From a checkpoint of a small image captioner.
Training: 8400 steps, batches of 64.
Data: 101725 training examples, 5.3 epochs.
Rows from block 3 of the text decoder of a small image captioner, named by matrix and row number. Rows with one number belong to one neuron. Each number is 500 + 40 x the weight over its row's rms, rounded and kept within 0 to 999. All counts start at 0. Numbers have three digits each.
After each neuron's rows are labels from the 100 texts, of 14976, where the neuron reaches its highest value: "fires on" is the input token at the peak. Only what is clearly more common there than usual is listed. The data: photos with spoken descriptions (Open Images, Localized Narratives). In brackets: how many of the 100, against the usual share in percent.
# fc1: MLP up (decoder.blocks.3.mlp.fc1.weight, 768x192), inputs 0-27
# fc2: MLP down (decoder.blocks.3.mlp.fc2.weight, 192x768, transposed), outputs 0-27

fc1.391:529526552494491536426540482509543480451521558495505512491513474494471433587445483495
fc2.391:449527557509485454547508463490533499535564478498532558558460426505463492530445467526
fires on: "in" (19 vs 5); "and" (10 vs 3.9); "reflection" (7 vs 0)

fc1.64:443544528495495462471493523498532506487519473513447470490533472512552476497475589515
fc2.64:478556489470491504521420425507484516441537497520473516493436503534504505545526504548
fires on: "in" (78 vs 5)

fc1.709:554463534494538464508455484440479533485534485488509419554469500474553459527556519476
fc2.709:481551498543387509484509508481526465495457504497509516483444539446417447517466458525
fires on: "there" (87 vs 3.7)

fc1.336:492446537466527496478527415518543521501477447408490509545483483534446375483486513474
fc2.336:463519404435457472519524533487492456523486505540468550541443491450394477545456518532
fires on: "there" (95 vs 3.7)

fc1.187:474501471477476508514498533434543570422413551439484507490512462560511438550549483506
fc2.187:462595520515432545471451462529504556540503453577551477478477511471526541493447476462
fires on: "in" (47 vs 5); "a" (23 vs 4.6); "some" (10 vs 0.8)

fc1.433:518499476431529546543411524503572555493466504485434477566524480434569463498484589459
fc2.433:579492486508516548494543444518471509473483535515465499463427471449471514475502530410
fires on: "there" (27 vs 3.7); "see" (15 vs 3.5)

fc1.394:527515423465580519508464508501518538442508534523484463527500530552508466491498507545
fc2.394:506511508567415510506571528497498449503556443484533520577464519481561477512506446515
fires on: "i" (37 vs 1.2); "." (25 vs 5.2); "on" (17 vs 2.5); "," (14 vs 3.8)

fc1.140:476549458515511459479536472493502489489534499459513494499505499559470397506473445488
fc2.140:617467484510491487506467453501554503482511522491532439544546510429425480512462550465
fires on: "the" (55 vs 7.1); "who" (7 vs 0.1)

fc1.595:600467465570515456499465512420546489515521478511547472524565477509494456472491571494
fc2.595:463501489559431520496460459448496557484475521486411526530511485470497475412425524559
fires on: "items" (32 vs 0); "books" (8 vs 0)

fc1.445:514490504493492519544485543476496455503508404473473498455445454511466545546489430486
fc2.445:486500508491515496446508547472421470481519528476519522504590526522574505536524536491
fires on: "the" (78 vs 7.1); "see" (12 vs 3.5)

fc1.20:477500546533494470479467435515345535464464477551542428530510549518518506538519512503
fc2.20:511511606478530516481501477489436426445426439506429556491505533504505428494482545497
fires on: "the" (24 vs 7.1); "few" (24 vs 0.6); "looks" (16 vs 0.1); "she" (9 vs 0.1)

fc1.546:481431488601507520516466487438540560479475521378416493547483534477518487536529497442
fc2.546:529498491462535490522550501469586453471497485519535496418570473379550486518532520463
fires on: "there" (34 vs 3.7); "<end>" (19 vs 1.6); "dress" (8 vs 0.1); "shirts" (7 vs 0)

fc1.373:469566473564521429452514427446507568436530450429492522521527466562527456512481540547
fc2.373:520503481468485515523538508520496512469571508587569516521459541497450548482482454518
fires on: "the" (26 vs 7.1); "on" (12 vs 2.5); "walking" (8 vs 0.1)

fc1.87:483446526545480475519476483467562562492539486499465476571514526523517418497531546475
fc2.87:524447569482509544437485416489594510470549538508542494558556474493524540493429491511
fires on: "in" (83 vs 5)

fc1.446:541500510458515524445470520460450485444570540446506493532505490495529463524526554465
fc2.446:531391541535460475481505524445545493495483507524470530544530477489482543466451555503
fires on: "in" (17 vs 5); "is" (15 vs 3.6); "traffic" (13 vs 0); "vehicle" (10 vs 0.1)

fc1.56:494459416547492518554483480450523465516576505429552484523583542484403441524520529515
fc2.56:521450501500491430428499494562526522491510527467398547475494453558476495562467490508
fires on: "i" (60 vs 1.2); "group" (14 vs 0.2); "flower" (7 vs 0.1)

fc1.338:499545548543524551518517570471480482483505432445484534496499537532469551491522507462
fc2.338:519518477459478505514437505494485438574471462523527472474489548441560497508462515451
fires on: "the" (42 vs 7.1); "can" (20 vs 3.3); "see" (7 vs 3.5)

fc1.694:517469584522515505416500516421552477475496473418517481484545471426465451589494513517
fc2.694:530510481475462524541497432553563510464468466456521601449519472566400431503488566496
fires on: "i" (63 vs 1.2); "the" (17 vs 7.1); "their" (7 vs 0.1)

fc1.553:456510561500592474466426457494543553444538442498506471472501535543450481557581543508
fc2.553:476442457541543506529535590547393432582461499512544546538533448501546511486443455524
fires on: "on" (22 vs 2.5); "sitting" (16 vs 0.4); "with" (9 vs 0.5); "to" (8 vs 0.3)

fc1.410:476506539524528419511465448504501542471546516436579474523536479500485494466454507322
fc2.410:373522516456485492525522450393536564487511476490474479534483465508426547489545498510
fires on: "there" (33 vs 3.7); "in" (27 vs 5); "t" (12 vs 0.1); "of" (9 vs 1.8)

fc1.14:538486533561522404469483572470510583457495496475441481541493484491538395490511486509
fc2.14:442515499519464502496476513497526487476545537522475504452471464420495452462413524479
fires on: "items" (25 vs 0); "fishes" (8 vs 0)

fc1.656:562487480495560525483443504478527457496500521459532505472511479499478561553482436441
fc2.656:506512488437508474490554513584500503517490521578436528541514466444545514494450540502
fires on: "in" (28 vs 5); "walls" (11 vs 0); "white" (11 vs 0.3); "blue" (9 vs 0.1)

fc1.94:491547558505535466503493488501556535471556501439485549575489491551486471601569521449
fc2.94:551472501470539514464479455481502502495492517449456521490588517461446533489453460482
fires on: "and" (18 vs 3.9); "right" (18 vs 0.4); "standing" (15 vs 0.7); "left" (12 vs 0.3)

fc1.262:506422530512555503433492501397489452479612505511521533526489544511445475538510570495
fc2.262:562442468560485423520454479537489541507611517507507511521468512496504527425387474513
fires on: "i" (32 vs 1.2); "we" (20 vs 2.4); "group" (9 vs 0.2); "up" (7 vs 0)

fc1.605:579562517512571525505411466471516440468465524498561386540565465526508478485596529422
fc2.605:437473493482453493553511596440491504467480486523476551532449540451491454476397518475
fires on: "there" (76 vs 3.7); "a" (18 vs 4.6)

fc1.580:569527445484487486510518468504507498469535470489527543493424444506479512488510530504
fc2.580:497488483560522502506492464533510507541463516492553416570556525438451502464509519462
fires on: "and" (32 vs 3.9); "the" (18 vs 7.1); "iron" (7 vs 0)

fc1.540:551520493458500468500468571457559548480482509517540490552566546512460457567488510485
fc2.540:453487508456521525507498555507562516482475500506541496523468487480489524591559498547
fires on: "on" (77 vs 2.5)