A small image captioner, trained from scratch.
Training: adamw at rate 0.0025, 8400 steps.
Data: trained on photos with spoken descriptions (Open Images, Localized Narratives), 101725 training examples.
Rows from block 3 of the text decoder of a small image captioner, named by matrix and row number. Rows with one number belong to one neuron. Each number is 128 + 32 x the weight over its row's rms, rounded and kept within 0 to 255. All counts start at 0. Numbers have three digits each.
After each neuron's rows are labels from the 100 texts, of 14976, where the neuron reaches its highest value: "tokens" is the input token at the peak. Only what is clearly more common there than usual is listed. The data: photos with spoken descriptions (Open Images, Localized Narratives).
# fc1: MLP up (decoder.blocks.3.mlp.fc1.weight, 768x192), inputs 28-55
# fc2: MLP down (decoder.blocks.3.mlp.fc2.weight, 192x768, transposed), outputs 28-55

fc1.124:102084089165088120126145091123135193134140139111130097207097131117148115167069140107
fc2.124:162110105105135149099120140152117092141105100139112157113082154147090120095142129098
tokens: "vehicles"; "people"

fc1.79:080110156104150101074088210176097122103138125080167155160109124068140122132120125165
fc2.79:137128082181129138028142168121175042157112141119148141145088039051075100127101113098
tokens: "on"; "of"; "beside"; "behind"

fc1.46:172095141172098088137077141132094170123110122172168128163125121115131173120081151163
fc2.46:178177146149130169129143129097104091123131136162153096145160157127057093138148128172
tokens: "sitting"; "."; "lying"; "vehicles"

fc1.455:174106149134148124104127146131097151150084134123111106156111097112130136114108165114
fc2.455:072105127134169122092127102143131153184144191148179167141101130130095122130126090103
tokens: "water"; "wine"; "green"; "white"

fc1.27:120103113130102055108142124178087122108143101081121159134160116138110159125115113110
fc2.27:134124139115127180134091187119059102104110102129023149146089120165127137071149168125
tokens: "sitting"; "."

fc1.487:097128140139083149129114136119116125116128066096176150152180150129132101101089117073
fc2.487:136162152098147155179132164189103206124138118105065115150160117109101124142172124093
tokens: "sky"; "see"; "clouds"; "."

fc1.559:065079165132138119114172121124076095152095137113130127150153029123116083113146187089
fc2.559:137169111141118134065107140121167162090132131145211159124130116162129090130127084167
tokens: "observe"; "see"; "a"

fc1.630:093112092169121136084097173129090145106069136185097128182130145083221193169140061152
fc2.630:118136118080189091055124116093137105114129084094077099115154143124159152124129085125
tokens: "to"; "are"; "with"; "see"

fc1.506:127136157188110117055114153137122150091152166126085162120091105118135120154086148076
fc2.506:126130140123135075137124185134173085122109100142168143100165106164160087181115077150
tokens: "some"; "two"; "present"; "of"

fc1.64:140089158127141072124140125169089193089124127109142176119142097161168133156137113112
fc2.64:134147131143092126186088168083135181150149079176071092097176094161136127165142114172
tokens: "in"

fc1.616:145150136127068117098140196147084159099170095096124147199125127052127126161106138109
fc2.616:108168140116054098120130100128111123157103133159161159158151116162159116122120099181
tokens: "."; ","; "standing"

fc1.580:081118157142105111149132159178108164065145108133121192131119094142184110121064078128
fc2.580:113145103152090154209102126133143181155066183161152140189080137093118140183117142145
tokens: "and"; "the"; "iron"

fc1.623:109158146093075150108198124110090174132072125108100135141164139143139123195141175157
fc2.623:048170129125073110124203137122098109164160143146144124091113101152086126115119088102
tokens: "."; "and"

fc1.142:163152105171082091110084089169127145145090121086164133094088123125140087144090126100
fc2.142:156113116089169122124128203122085150155142093110106152163138117183121146121127143144
tokens: "i"; "standing"

fc1.579:126147177118112102142152142108139104124091131122126147133180095197151151094107153104
fc2.579:127120149182158187099097188167126091137143127167103152126158158132118125128141173135
tokens: "standing"

fc1.414:141159135143125154172123123126107142081117116156156161176149118087131153154142074082
fc2.414:178155086130128142130034130137101100124103091155137161156099131150146134202076146194
tokens: "which"; "where"; "also"; ","

fc1.689:154086075124109109141121154130096136137157147166154122139075159046154113141111100144
fc2.689:111105087113162166131145133048100082101112139112093154173165216137100166153084128159
tokens: "<end>"; "water"; "wooden"

fc1.593:117128121134155056123133156108169147130054155155156140187113128162118106118138059134
fc2.593:118095058077137131158123113087246131130072113142179120143123142126127106122184080105
tokens: "and"; ","; "are"

fc1.289:123025199113135085121092187154125122142165109109163149079077135151147143098130170096
fc2.289:117146109137135098120122163124118147106113113129093145093115161133082109083067061096
tokens: "we"; "are"; "trees"; "people"

fc1.81:124061070149126195099124082154137128111111104141128115183139122129097066126139093121
fc2.81:212131129167214130099092128091119098128131133180149108139133163041163173087119094092
tokens: "the"; "a"; "holding"

fc1.144:118107142115121106104168152095137117076115079105145130111130118107112153164091088078
fc2.144:153065121135132113205169156152171098133161092195085178114141113077112103135106149138
tokens: "item"; "clouds"; "present"; "see"

fc1.140:120090133113119148094108096156182112145123148125150119167181163173171119141088121093
fc2.140:108110112183098118081109181100118113131124154096138136098079059133119165151116120186
tokens: "the"; "who"

fc1.608:122126154129107096169135153111039170174104118158147184140164112134144147160126185104
fc2.608:126115096158124153101162173172121110127157139105165157083137208127105128090159086088
tokens: "water"; "swimming"

fc1.734:133144162137098107067122098157130181102125154094192141146096131150133109164071088143
fc2.734:121127115151172114143141174115163110092091171176138106119109097118100135116130162188
tokens: "a"; "the"; "with"; "an"

fc1.703:115089079127096126166136152133123119143097084158061141152183151130165177168047135057
fc2.703:205151161103140183174111130128128115095165129105106119155199112137101095124105097081
tokens: "people"; "who"; "them"; "persons"

fc1.726:097092095127102136107127169142063115102111142137157141128141169087202149087093112090
fc2.726:150116148113177136147102130127092137117135092175083138108150161131125207153109143125
tokens: "can"

fc1.400:142138082055107086123151129170103116114178093129137141113159178150138145185119112134
fc2.400:093134178103099139178110065134128146190101141108169128124126153130161170136159111086
tokens: "people"; "i"; "person"; "is"

fc1.632:079070147084102101129098076091118146069097133122101121097126070082152153130119107088
fc2.632:139081128118128169159128104115090130142111119129136064121128109145144170146170212114
tokens: "talking"; "image"; "mouth"; "we"

fc1.103:146122163114153108094167166160077151101168113083147148158094121168111165157098076100
fc2.103:158146162141177177135113073181203086145181114170080105167124154076134117133115109181
tokens: "is"; "observe"; "with"

fc1.631:072111175166135108133092073201150153124135079135102151112112135134099146090128178030
fc2.631:159112146158152128175148103153099173118109090114075165133079089160176133096125123133
tokens: "a"; "placed"

fc1.5:120146179105117161127123108134120160050175172145108136107129117147114177139108118073
fc2.5:114103115088097062116121136110199089184100151174095133124068123162180174188153141205
tokens: "group"; "we"; "which"

fc1.653:122138136136132120088127126113092152116150132145130125143105128167120140151113168125
fc2.653:104125141114156058169151135106136128196162136137080144100116105111195094077062120183
tokens: "and"; "some"; "see"; "sitting"

fc1.66:132107153094038119130137156145069151059077057122141156183135125107167128107124131098
fc2.66:134157138130132109055131160077105103085101125156128096124097088199102154130113185133
tokens: "on"; "there"; "the"; "a"

fc1.13:173099203171156121118136115077106118068110110112181152109145157120124106119123099135
fc2.13:123079121172109183096119140133111101131187145145142178166100231148133139067115118073
tokens: "can"; "text"; "musical"; "is"

fc1.14:089131089154092044103158134068078154099195088130078123114138110095165116134081143133
fc2.14:174110121142135089147140124113129102174141102130087153118159104098086152161105154049
tokens: "items"; "fishes"

fc1.194:172098136150162087119155143149076154093107094140178148106061175126142122131068118132
fc2.194:182124101138138196118134128112195148047109187142086143144150121148064092174110106116
tokens: "and"; "."; "standing"; "who"

fc1.656:093121126117158171102142130105126158116111160113138093211197106164124102149140124107
fc2.656:123105136066205118119106116126096173117084107072171170129115082150098155093150080096
tokens: "in"; "walls"; "white"; "blue"

fc1.134:108082106111135125124114143130144170155141139113117113155119109180143093181142124114
fc2.134:140090126126089155139155163135130158101111209105147176125157141068139156162126156144
tokens: "is"

fc1.492:120138182118111111128143152116165126118088080104194152122121186110125072169143058095
fc2.492:111140106131102119161141179158130099122138137119113164109158133079159140162110056098
tokens: "glass"; "iron"; "bottom"

fc1.98:133130152138196080102187198122149140115145093108152217098117164100145120129067151114
fc2.98:176134122140108169114146138175174130120135103147142061112211105157184135133097106120
tokens: "we"; "something"; "<end>"; "is"

fc1.41:128059124187103118174123175116105143152112140162156122171166168121128112109134160115
fc2.41:144149147080068163166117150161129094139151107132141126140117200109071063142163137085
tokens: "people"; "are"; "the"; "persons"

fc1.354:141077121141131096083133164153103144118055103105152168130172120068166126152129201122
fc2.354:165230108104090161155082099078128136051173160107082075129084135119147141028182095173
tokens: "the"; "and"; "in"; "see"

fc1.390:114145183133140126077157139084156144083120112107126190184194127171154087118116093128
fc2.390:162118093066148134132145102156132105101179105162137117099108179113143119056125122152
tokens: "is"; "the"; "i"; "a"

fc1.567:159140101165116051138150123154139110127132116152143183117168201176165116136127108120
fc2.567:102136049125123172116143141097091091125156157153165156083138131197116185124118142174
tokens: "in"; "at"; "."; ","

fc1.542:095095144097174145109142169114075211121108159070132106196103128099147128156139145126
fc2.542:172145057147134168127100090141172140140142117115201079154096159085135114114100170160
tokens: "water"; "a"; "car"; "wine"

fc1.394:132130071115178127074114154133042153092133107105139173152099135065151143068113115112
fc2.394:153107126150168118178123171163183139080146128141153145083167103087092164158105147086
tokens: "i"; "."; "on"; ","

fc1.680:094070154154146126092131138092128138045096122112092117139087105068162093143107093133
fc2.680:130116109097097073150167100114155102130116137124104119070139175087139144130103103065
tokens: "vehicles"; "is"; "painting"; "are"

fc1.261:169082050145128114149159133173152154138044115130135077198189199074117117150147105126
fc2.261:064082124126107104133154178123162123145117196133138148142138151145163129123162113126
tokens: "glass"; "picture"

fc1.516:113083155136118098105111110145134103124112131085152176141185134087134133141120089070
fc2.516:132114169122192149125180102097175153205123168115107130163137135041122186136161106116
tokens: "also"; "image"; "in"; "black"

fc1.301:117061199089114127131098127076105164113161109089091141179161080148170115121100070178
fc2.301:155095096091158179110137127141099090133078122096156071142115227167156090092104149106
tokens: "is"; "picture"

fc1.442:130112134104108098138089125116138133097116103150130183143211129136155099091132132087
fc2.442:069102178159120076125130065227174148122195037149128130156157121107136160129131140123
tokens: "i"; "board"

fc1.108:139123098138148179077147141117154136088076168162111095167137113080121128123137152140
fc2.108:126159094134120124098097151112152048112140125199101078144166146093079175118122120212
tokens: "a"; "there"; "of"

fc1.167:139108158138098040140109070112123143105119070185133183122182118096157179115117124122
fc2.167:126153182164162129102166164119164135103186145184159171179115084112180148148103155129
tokens: "see"; "on"

fc1.95:138173142095072127108100054162202109108121129103144141155185146098121131131069089141
fc2.95:107153141091116123107070163178130146131144121117165130117106148124135188064099141214
tokens: "at"; "on"

fc1.556:179140117100101145146177140078125173094138127154135123203115127133175146148045137108
fc2.556:140126109153188092110086089156131117135104108097151145171111132166147173136161152188
tokens: "see"

fc1.57:127118119137123106105100144101076151142056138131151135133087131106153153170095144135
fc2.57:093129128181069126099103171131161088103134129133104139174145166092110133101118149164
tokens: "also"; "back"; "and"

fc1.677:103121093154181114091188136132139131132099086089120124128139166161147058146063108126
fc2.677:162112158159193184157112173078137112076141189130149051117086154175103103138084103147
tokens: "<end>"; "wooden"

fc1.489:116125148143049126127141135145074194152137121131127146184125134130122147140125200101
fc2.489:167109108151158171150115094158138127037101076097151109124109117102093111124126118092
tokens: "there"; "running"; "road"

fc1.732:145079113107150145140118158177130158119119020095127170166107095132155120130036126075
fc2.732:130121159147137095103077081095190135155138133125121106088121082052155138095095097112
tokens: "can"

fc1.100:114017174124067140115104098159094170140137156111111166169156169062198118131132095066
fc2.100:140087153156125099162064073175135136163137124137098100144074118162148115105078126119
tokens: "in"; "and"; ","; "a"

fc1.420:127065077152110129131097117173089141126109115108146167144134171107181133174118082099
fc2.420:154124077165087113128098145165135186144061150147131135158136101063078161105204136119
tokens: "are"; "is"; ","; "a"

fc1.532:092039215114133074079110125152158138092152120096145169103112134095159102166089095085
fc2.532:116103098141094179145125153159187161130134126166074099146094174140133079204171220089
tokens: "are"; "photo"; "."; "is"

fc1.47:127126167129136071094133101157162152066115140127130169127119092077159098151162093105
fc2.47:129170149128148132131151111133146156110149106176130130174129190078072178130103137108
tokens: "are"

fc1.562:135113151122074150125121145157123154095085074115156193108162154119105128073153148075
fc2.562:124138159136183100159165086144125165118127134123130120185137131132073157119119096100
tokens: "sky"

fc1.61:148113076123099124139141146155056146091127079150206177126095138065163109082092129123
fc2.61:169150080144130174101142197165151180140100137153151091129164113169050146145111113086
tokens: "i"

fc1.312:160129092130159068104102124117188171121088094081131129169199092165146141148067069133
fc2.312:154146193079143176067087088155075145162132145138096155117096093072110120091160172189
tokens: "on"; "<end>"; "and"; "at"

fc1.372:112104116135126077177152116163118152101103116118094183115132155139109143171069090092
fc2.372:132132106088047159168109133102183132185137159142204142104120095148117153126115150145
tokens: "we"; ","; "a"; "are"

fc1.6:109099145142196093098130131084114102097081070145194134119170137144152099118104130122
fc2.6:096137069098145186138118128107238127159108166150124140152098128078088171072115172106
tokens: "some"; "there"

fc1.56:128143159197123135148124121135141151095059098130137194140125157115133153134143131073
fc2.56:149118127053101075127197087128145154107163088119142181129131087192104129070162122151
tokens: "i"; "group"; "flower"

fc1.745:142066168134116090087172152170069170109078119065142184123098124091167099128101088110
fc2.745:147133152131134105088131126069132109100133114122179108139107144073110108062149159178
tokens: ","; "image"; "is"

fc1.635:071129086108099088112209148133164157150115144110113166118165115087132095148079065122
fc2.635:109134133133153193128119156124149206119101188122059135156143083161152086125179118118
tokens: "to"; "bottom"; "top"; "towards"

fc1.438:158144115157125088117174168134109170092178054117103187148148159115097126101088110120
fc2.438:113076156105117164127140066170126119187179115194181056131087120149126132140184164159
tokens: "can"; "to"

fc1.278:106130181162131129064068128098126151075140164167138143091140136086183109138076088119
fc2.278:099162098089115156115160108165105127120158142134101109152103158113095187132118185143
tokens: "."; "and"

fc1.658:110141148117049159107154118099078122094143086127122164153161155096112121158161153115
fc2.658:114124087158135149144145106092108170111098120092187075131125131059116170125151081127
tokens: "sitting"; "standing"; "wood"

fc1.341:135081087105130046081075181099122075118091114137109109126123169165171119166092084135
fc2.341:166072190131093135137073118045157137059107086141115122113165096055122163099147148082
tokens: "some"; "a"

fc1.178:161108127109130085129115105123134131164157137143139143156105116116154179173137123116
fc2.178:160184129157119072170110097134138093116139107189088147131139070129122176189087151255
tokens: "image"

fc1.719:145073168077190129050118120143136130105160120127152098099125098128178067118109074101
fc2.719:058118153101136167151164097085132118115157184109171141193125166111159201140097124113
tokens: "also"; "can"

fc1.234:141127111153137140101134171110056173122062136103106138141127173147163091168160142066
fc2.234:107084130123177145172149145153121084122065141161093190117131146212137131156077148084
tokens: "water"; "people"; "."; "men"

fc1.325:147179128147195075090158134153104125137053140132174147165130117151160158162116122126
fc2.325:160116109099099127124154107099114094111131168167158076195119091054142232168153204152
tokens: "sky"; "can"; ","; "sitting"

fc1.384:106111142096082137110203153114109156173160148131107141164130126122190218147133148072
fc2.384:100148115178161148103117183156173140116106098089036129093170155161084096087083086153
tokens: ","; "sitting"; "with"; "are"

fc1.195:154080106149165101176087144160094155205113151154165132214106137123131116178167168135
fc2.195:131181162103163170194130096107108111156076082101117112129110141155140085141109096196
tokens: "we"

fc1.286:138106117092119076108167151105104159133071123087173159113096158104153155117127126155
fc2.286:060170103101145199171128113139096110130097102180089056144097143146088147100135120101
tokens: "can"; "."; "above"; "front"

fc1.380:115105106148073087144122209179079166158141107111119146149165132104177121127107123098
fc2.380:164117078113119142178094135094100109198145081113120074114092147129112081142180119091
tokens: "to"; "at"; "back"

fc1.141:163146105130131166092129082138087103106150160116128171107107104114133179108123151138
fc2.141:133186150119106102219113153154143085144166142182106117173130142139135135113089116241
tokens: "are"; "and"; "see"

fc1.288:043114128140143066096152158125158126094148140189086119131117165069155117147093116113
fc2.288:097154086149074124121139153140166117109120081103160105113172099178065086132120104215
tokens: "group"

fc1.210:118117155106086074150110124164084144097110072146170169183117145113164160166115140101
fc2.210:162196099206159160131081111168116095133074115149123101136168142091100152175146041117
tokens: "are"; "the"

fc1.525:151091123095095085125126163106127195135098087062160157126148132130098146120079125098
fc2.525:110179138129151091124167118082076159092148094118134134135129152108122119117122182103
tokens: "in"; "we"; "a"; "an"

fc1.300:131081094122069120106139166153136109118110096094162160113171171128185093133126084134
fc2.300:078129123128158161112140181122173120122113102163144113123127127113104162188168188134
tokens: "at"; "of"; "to"; "behind"

fc1.262:119147158151168063107117082129135141085082086120215107162097132095154125136112100112
fc2.262:113169164161092091153204162064105175110117109155124085149136194165120109080116158136
tokens: "i"; "we"; "group"; "up"

fc1.398:124126098094138148113087163143135127123114121109136110156144118149107084175114115078
fc2.398:106128130062112158217177084128097127098161098095111159099074160165108137142138165117
tokens: "sky"; "ground"; "we"; "dry"

fc1.242:079095167136092128122133212186129088167142147108199146143091181085108151128077151117
fc2.242:106206073147164123093097136154129063150095147186163133129134190215088123140074080145
tokens: "are"; "on"; ","; "of"

fc1.570:127090163157127137099156133090064122142109091131117143189108160107172115164101146122
fc2.570:103123094122083107093063075094151192169168102144175157111110116180124138178113099181
tokens: "the"; "see"; "."

fc1.512:115121143179150122084170130185109146100082108075157154102130182130178084174080132088
fc2.512:187098131141176091117143144136122140141067081116074119110159090128169179151118105105
tokens: "<end>"

fc1.467:112092110156141084086135194144098173154118171088139130132153155156119121159139116146
fc2.467:108192181185148114193111187103187080108097108134095127154109177064090157161159126171
tokens: "image"; "water"; "holding"

fc1.672:140156157154093171112127092143144111085121109060146198190189112083134125123125122114
fc2.672:137139097133161093126085097165096123186128147070141191099067111063086129135132117184
tokens: "on"; "to"; "is"; "at"

fc1.690:143081116117074145139105136116096140099155128107167152144106189095157095196141151134
fc2.690:086181106047106118131104062097086099157177105115142094132140104105114166143066138113
tokens: "the"; "this"

fc1.199:155145109169124137079077109170151128127119088115185149136147142139157177150125121095
fc2.199:143095147153128176123146054133118092112147145106117165129110126101156106112066143137
tokens: "we"

fc1.391:145097184137129084096065160083096152114089131041108203147122118074169137110151112130
fc2.391:129049137105103123177150165115088172184127092136088150149088048116113149101144157063
tokens: "in"; "and"; "reflection"

fc1.431:141147045107142139125133128120120124125107107128096121131117120151126135144161082125
fc2.431:098133143139111126134128123095125110128139145168108081114089126167107108093091175170
tokens: "her"; "image"; "trees"

fc1.157:110081132124186030126100146092073143137131144102161117155139086151111147174094173145
fc2.157:114091044103076157121165106060140165155129163112174213192099085108122099141115073131
tokens: "is"; "a"; "one"; ","

fc1.22:138154153121102123137099153141106151058114137128129114142132157146145176159100120141
fc2.22:082182146105097076091121125103142062170135116133156144124139074175199127118092063209
tokens: "and"; "."; ","

fc1.713:117128120154116093078141193088148100167146123163131145128103163109156089180055126108
fc2.713:126076072143140124123130080071118109093144128105097102102087178129092133126144135189
tokens: "image"; "it"; "<end>"; "there"

fc1.708:162110125124157140160106115104126156130094070129180187179137169109101147149068143077
fc2.708:162145107124151083140134139079162184071130133157100133100109100119127088132077147140
tokens: "some"; "many"; "few"

fc1.695:121147083154094081115138112096162115137120116189123132153160187154145091143098127113
fc2.695:111089094148094141163165181144154125077150111135103091072096164158117139128132118140
tokens: "the"; "these"

fc1.480:101123145121126139038118181117134133136147117133155166171182122152181120128082125120
fc2.480:132102099073153108132139136165166106109106136131118142110137128085086128146124153132
tokens: "image"; "it"

fc1.697:182053089097082103098112152116130174144105134099166144169116171090138155159108106144
fc2.697:132166113139140112152136096123125133108158134080089078110126132144104118139089154048
tokens: "we"; "the"; "in"

fc1.177:116113094085152159125104162129087155100110075141131107093168133065192186116078082091
fc2.177:156178112094135083147090141091121159084080138080101139108137108027119154123110103148
tokens: "at"; "on"; "towards"; "to"

fc1.335:075079146124155072129093145123104142075078150130114159106095116167119163123080094121
fc2.335:176172161109126152202098155134126094151149149210153147132126125137100163163091060161
tokens: ","; "and"

fc1.408:116123141137108107146146097175075118160137112125173139139081182157142120121105159127
fc2.408:110135094148149143166142109096140100170101162119126105209124088093141177130143130134
tokens: "some"; "the"; "and"

fc1.740:114108143161081173124110093163069137172113169128131140191135124160137102144062131099
fc2.740:130112093128156147120145144112143071167105155093115114145110099151117133086153170152
tokens: "standing"; ","

fc1.412:108095121110138141124108122200058091162085063080142141112160167113112141121113117098
fc2.412:180102112114159079137117147112139139184079108141144141119075123098100165138173156149
tokens: "sitting"; ","; "standing"; "and"

fc1.249:179074103121068085113101140099108168109160138079114131144153087142118121104144141078
fc2.249:122172091125163146182101112078128108099098088111080140201154133099124109104161145040
tokens: "on"; "houses"; "buildings"; "green"

fc1.728:124086119106185078119121145132098173125159115161146120137106107144170157127138123124
fc2.728:177146134115154117122117174137148174134058155109169089146149128083159167095187126112
tokens: "are"; "is"

fc1.749:143108120092122127101152198119111164118145093103166162117125199134118125136012146093
fc2.749:159109099107147166141049147158127122149108132087147129117127114099167169116147144130
tokens: "which"; "i"

fc1.592:115103105178103116142171162168125161166118107150151158133203157087127141115110135091
fc2.592:115099085064165188072096122112150099171125152162029120152103131137123119086115154119
tokens: "."; "a"; ","; "sitting"

fc1.595:130150161130153090125109142097118169113169072131145100131114092096138142150100155102
fc2.595:108182037156169100158139211099154102125134156101070133089196150185148139051109158101
tokens: "items"; "books"

fc1.379:120059124131123154126154128085140102167142155047106104110133106136194104148109152108
fc2.379:110088137082084172099145173105084077123136071142081109152095160127056124102145143173
tokens: "<end>"; "image"; "it"; "sky"

fc1.296:146098107164117130108143143141098191080134107129166125183153141094130097155139092118
fc2.296:118128132113126137131132145100176116136169131095194080164140148078126100041153183059
tokens: "can"; "the"

fc1.541:130069084162082118113144150147154092116069143126144101138141125103168120178144137058
fc2.541:165140081153142168156098112097150083103133128133108181149179143157131184174084163121
tokens: "the"; "this"; "a"; "they"

fc1.621:122117148115122086091124137140080148109142102076159164155116121123132133089132164163
fc2.621:135118120158133131114056130142111131095160159180148180125126151196133110064093083140
tokens: "in"; "on"

fc1.17:160045094212135109117122156083121141109091126127126155147142117161142136160100107139
fc2.17:085102115105122143167150074129129083150135148060126212109079144116168092066184123175
tokens: "observe"; "see"

fc1.510:172107097138115173128151153173134186129122114161118199118126128050155123180111152096
fc2.510:164151113123156102170074167158091133067157090150172116092117109165068155123127168068
tokens: "and"; "see"; "person"; "."

fc1.44:089124124130115056125063134159150108128152126132149090137155184134120127114111161164
fc2.44:081123071130147103152139133119080099133155143108149117131116099079130123074110110119
tokens: "there"; "it"; "a"

fc1.118:105107124152114139152134163100154130062095108128145113161125127136150132130121143089
fc2.118:114087126126140128119146101118110142117118155103052116093127115160117200173124138137
tokens: "group"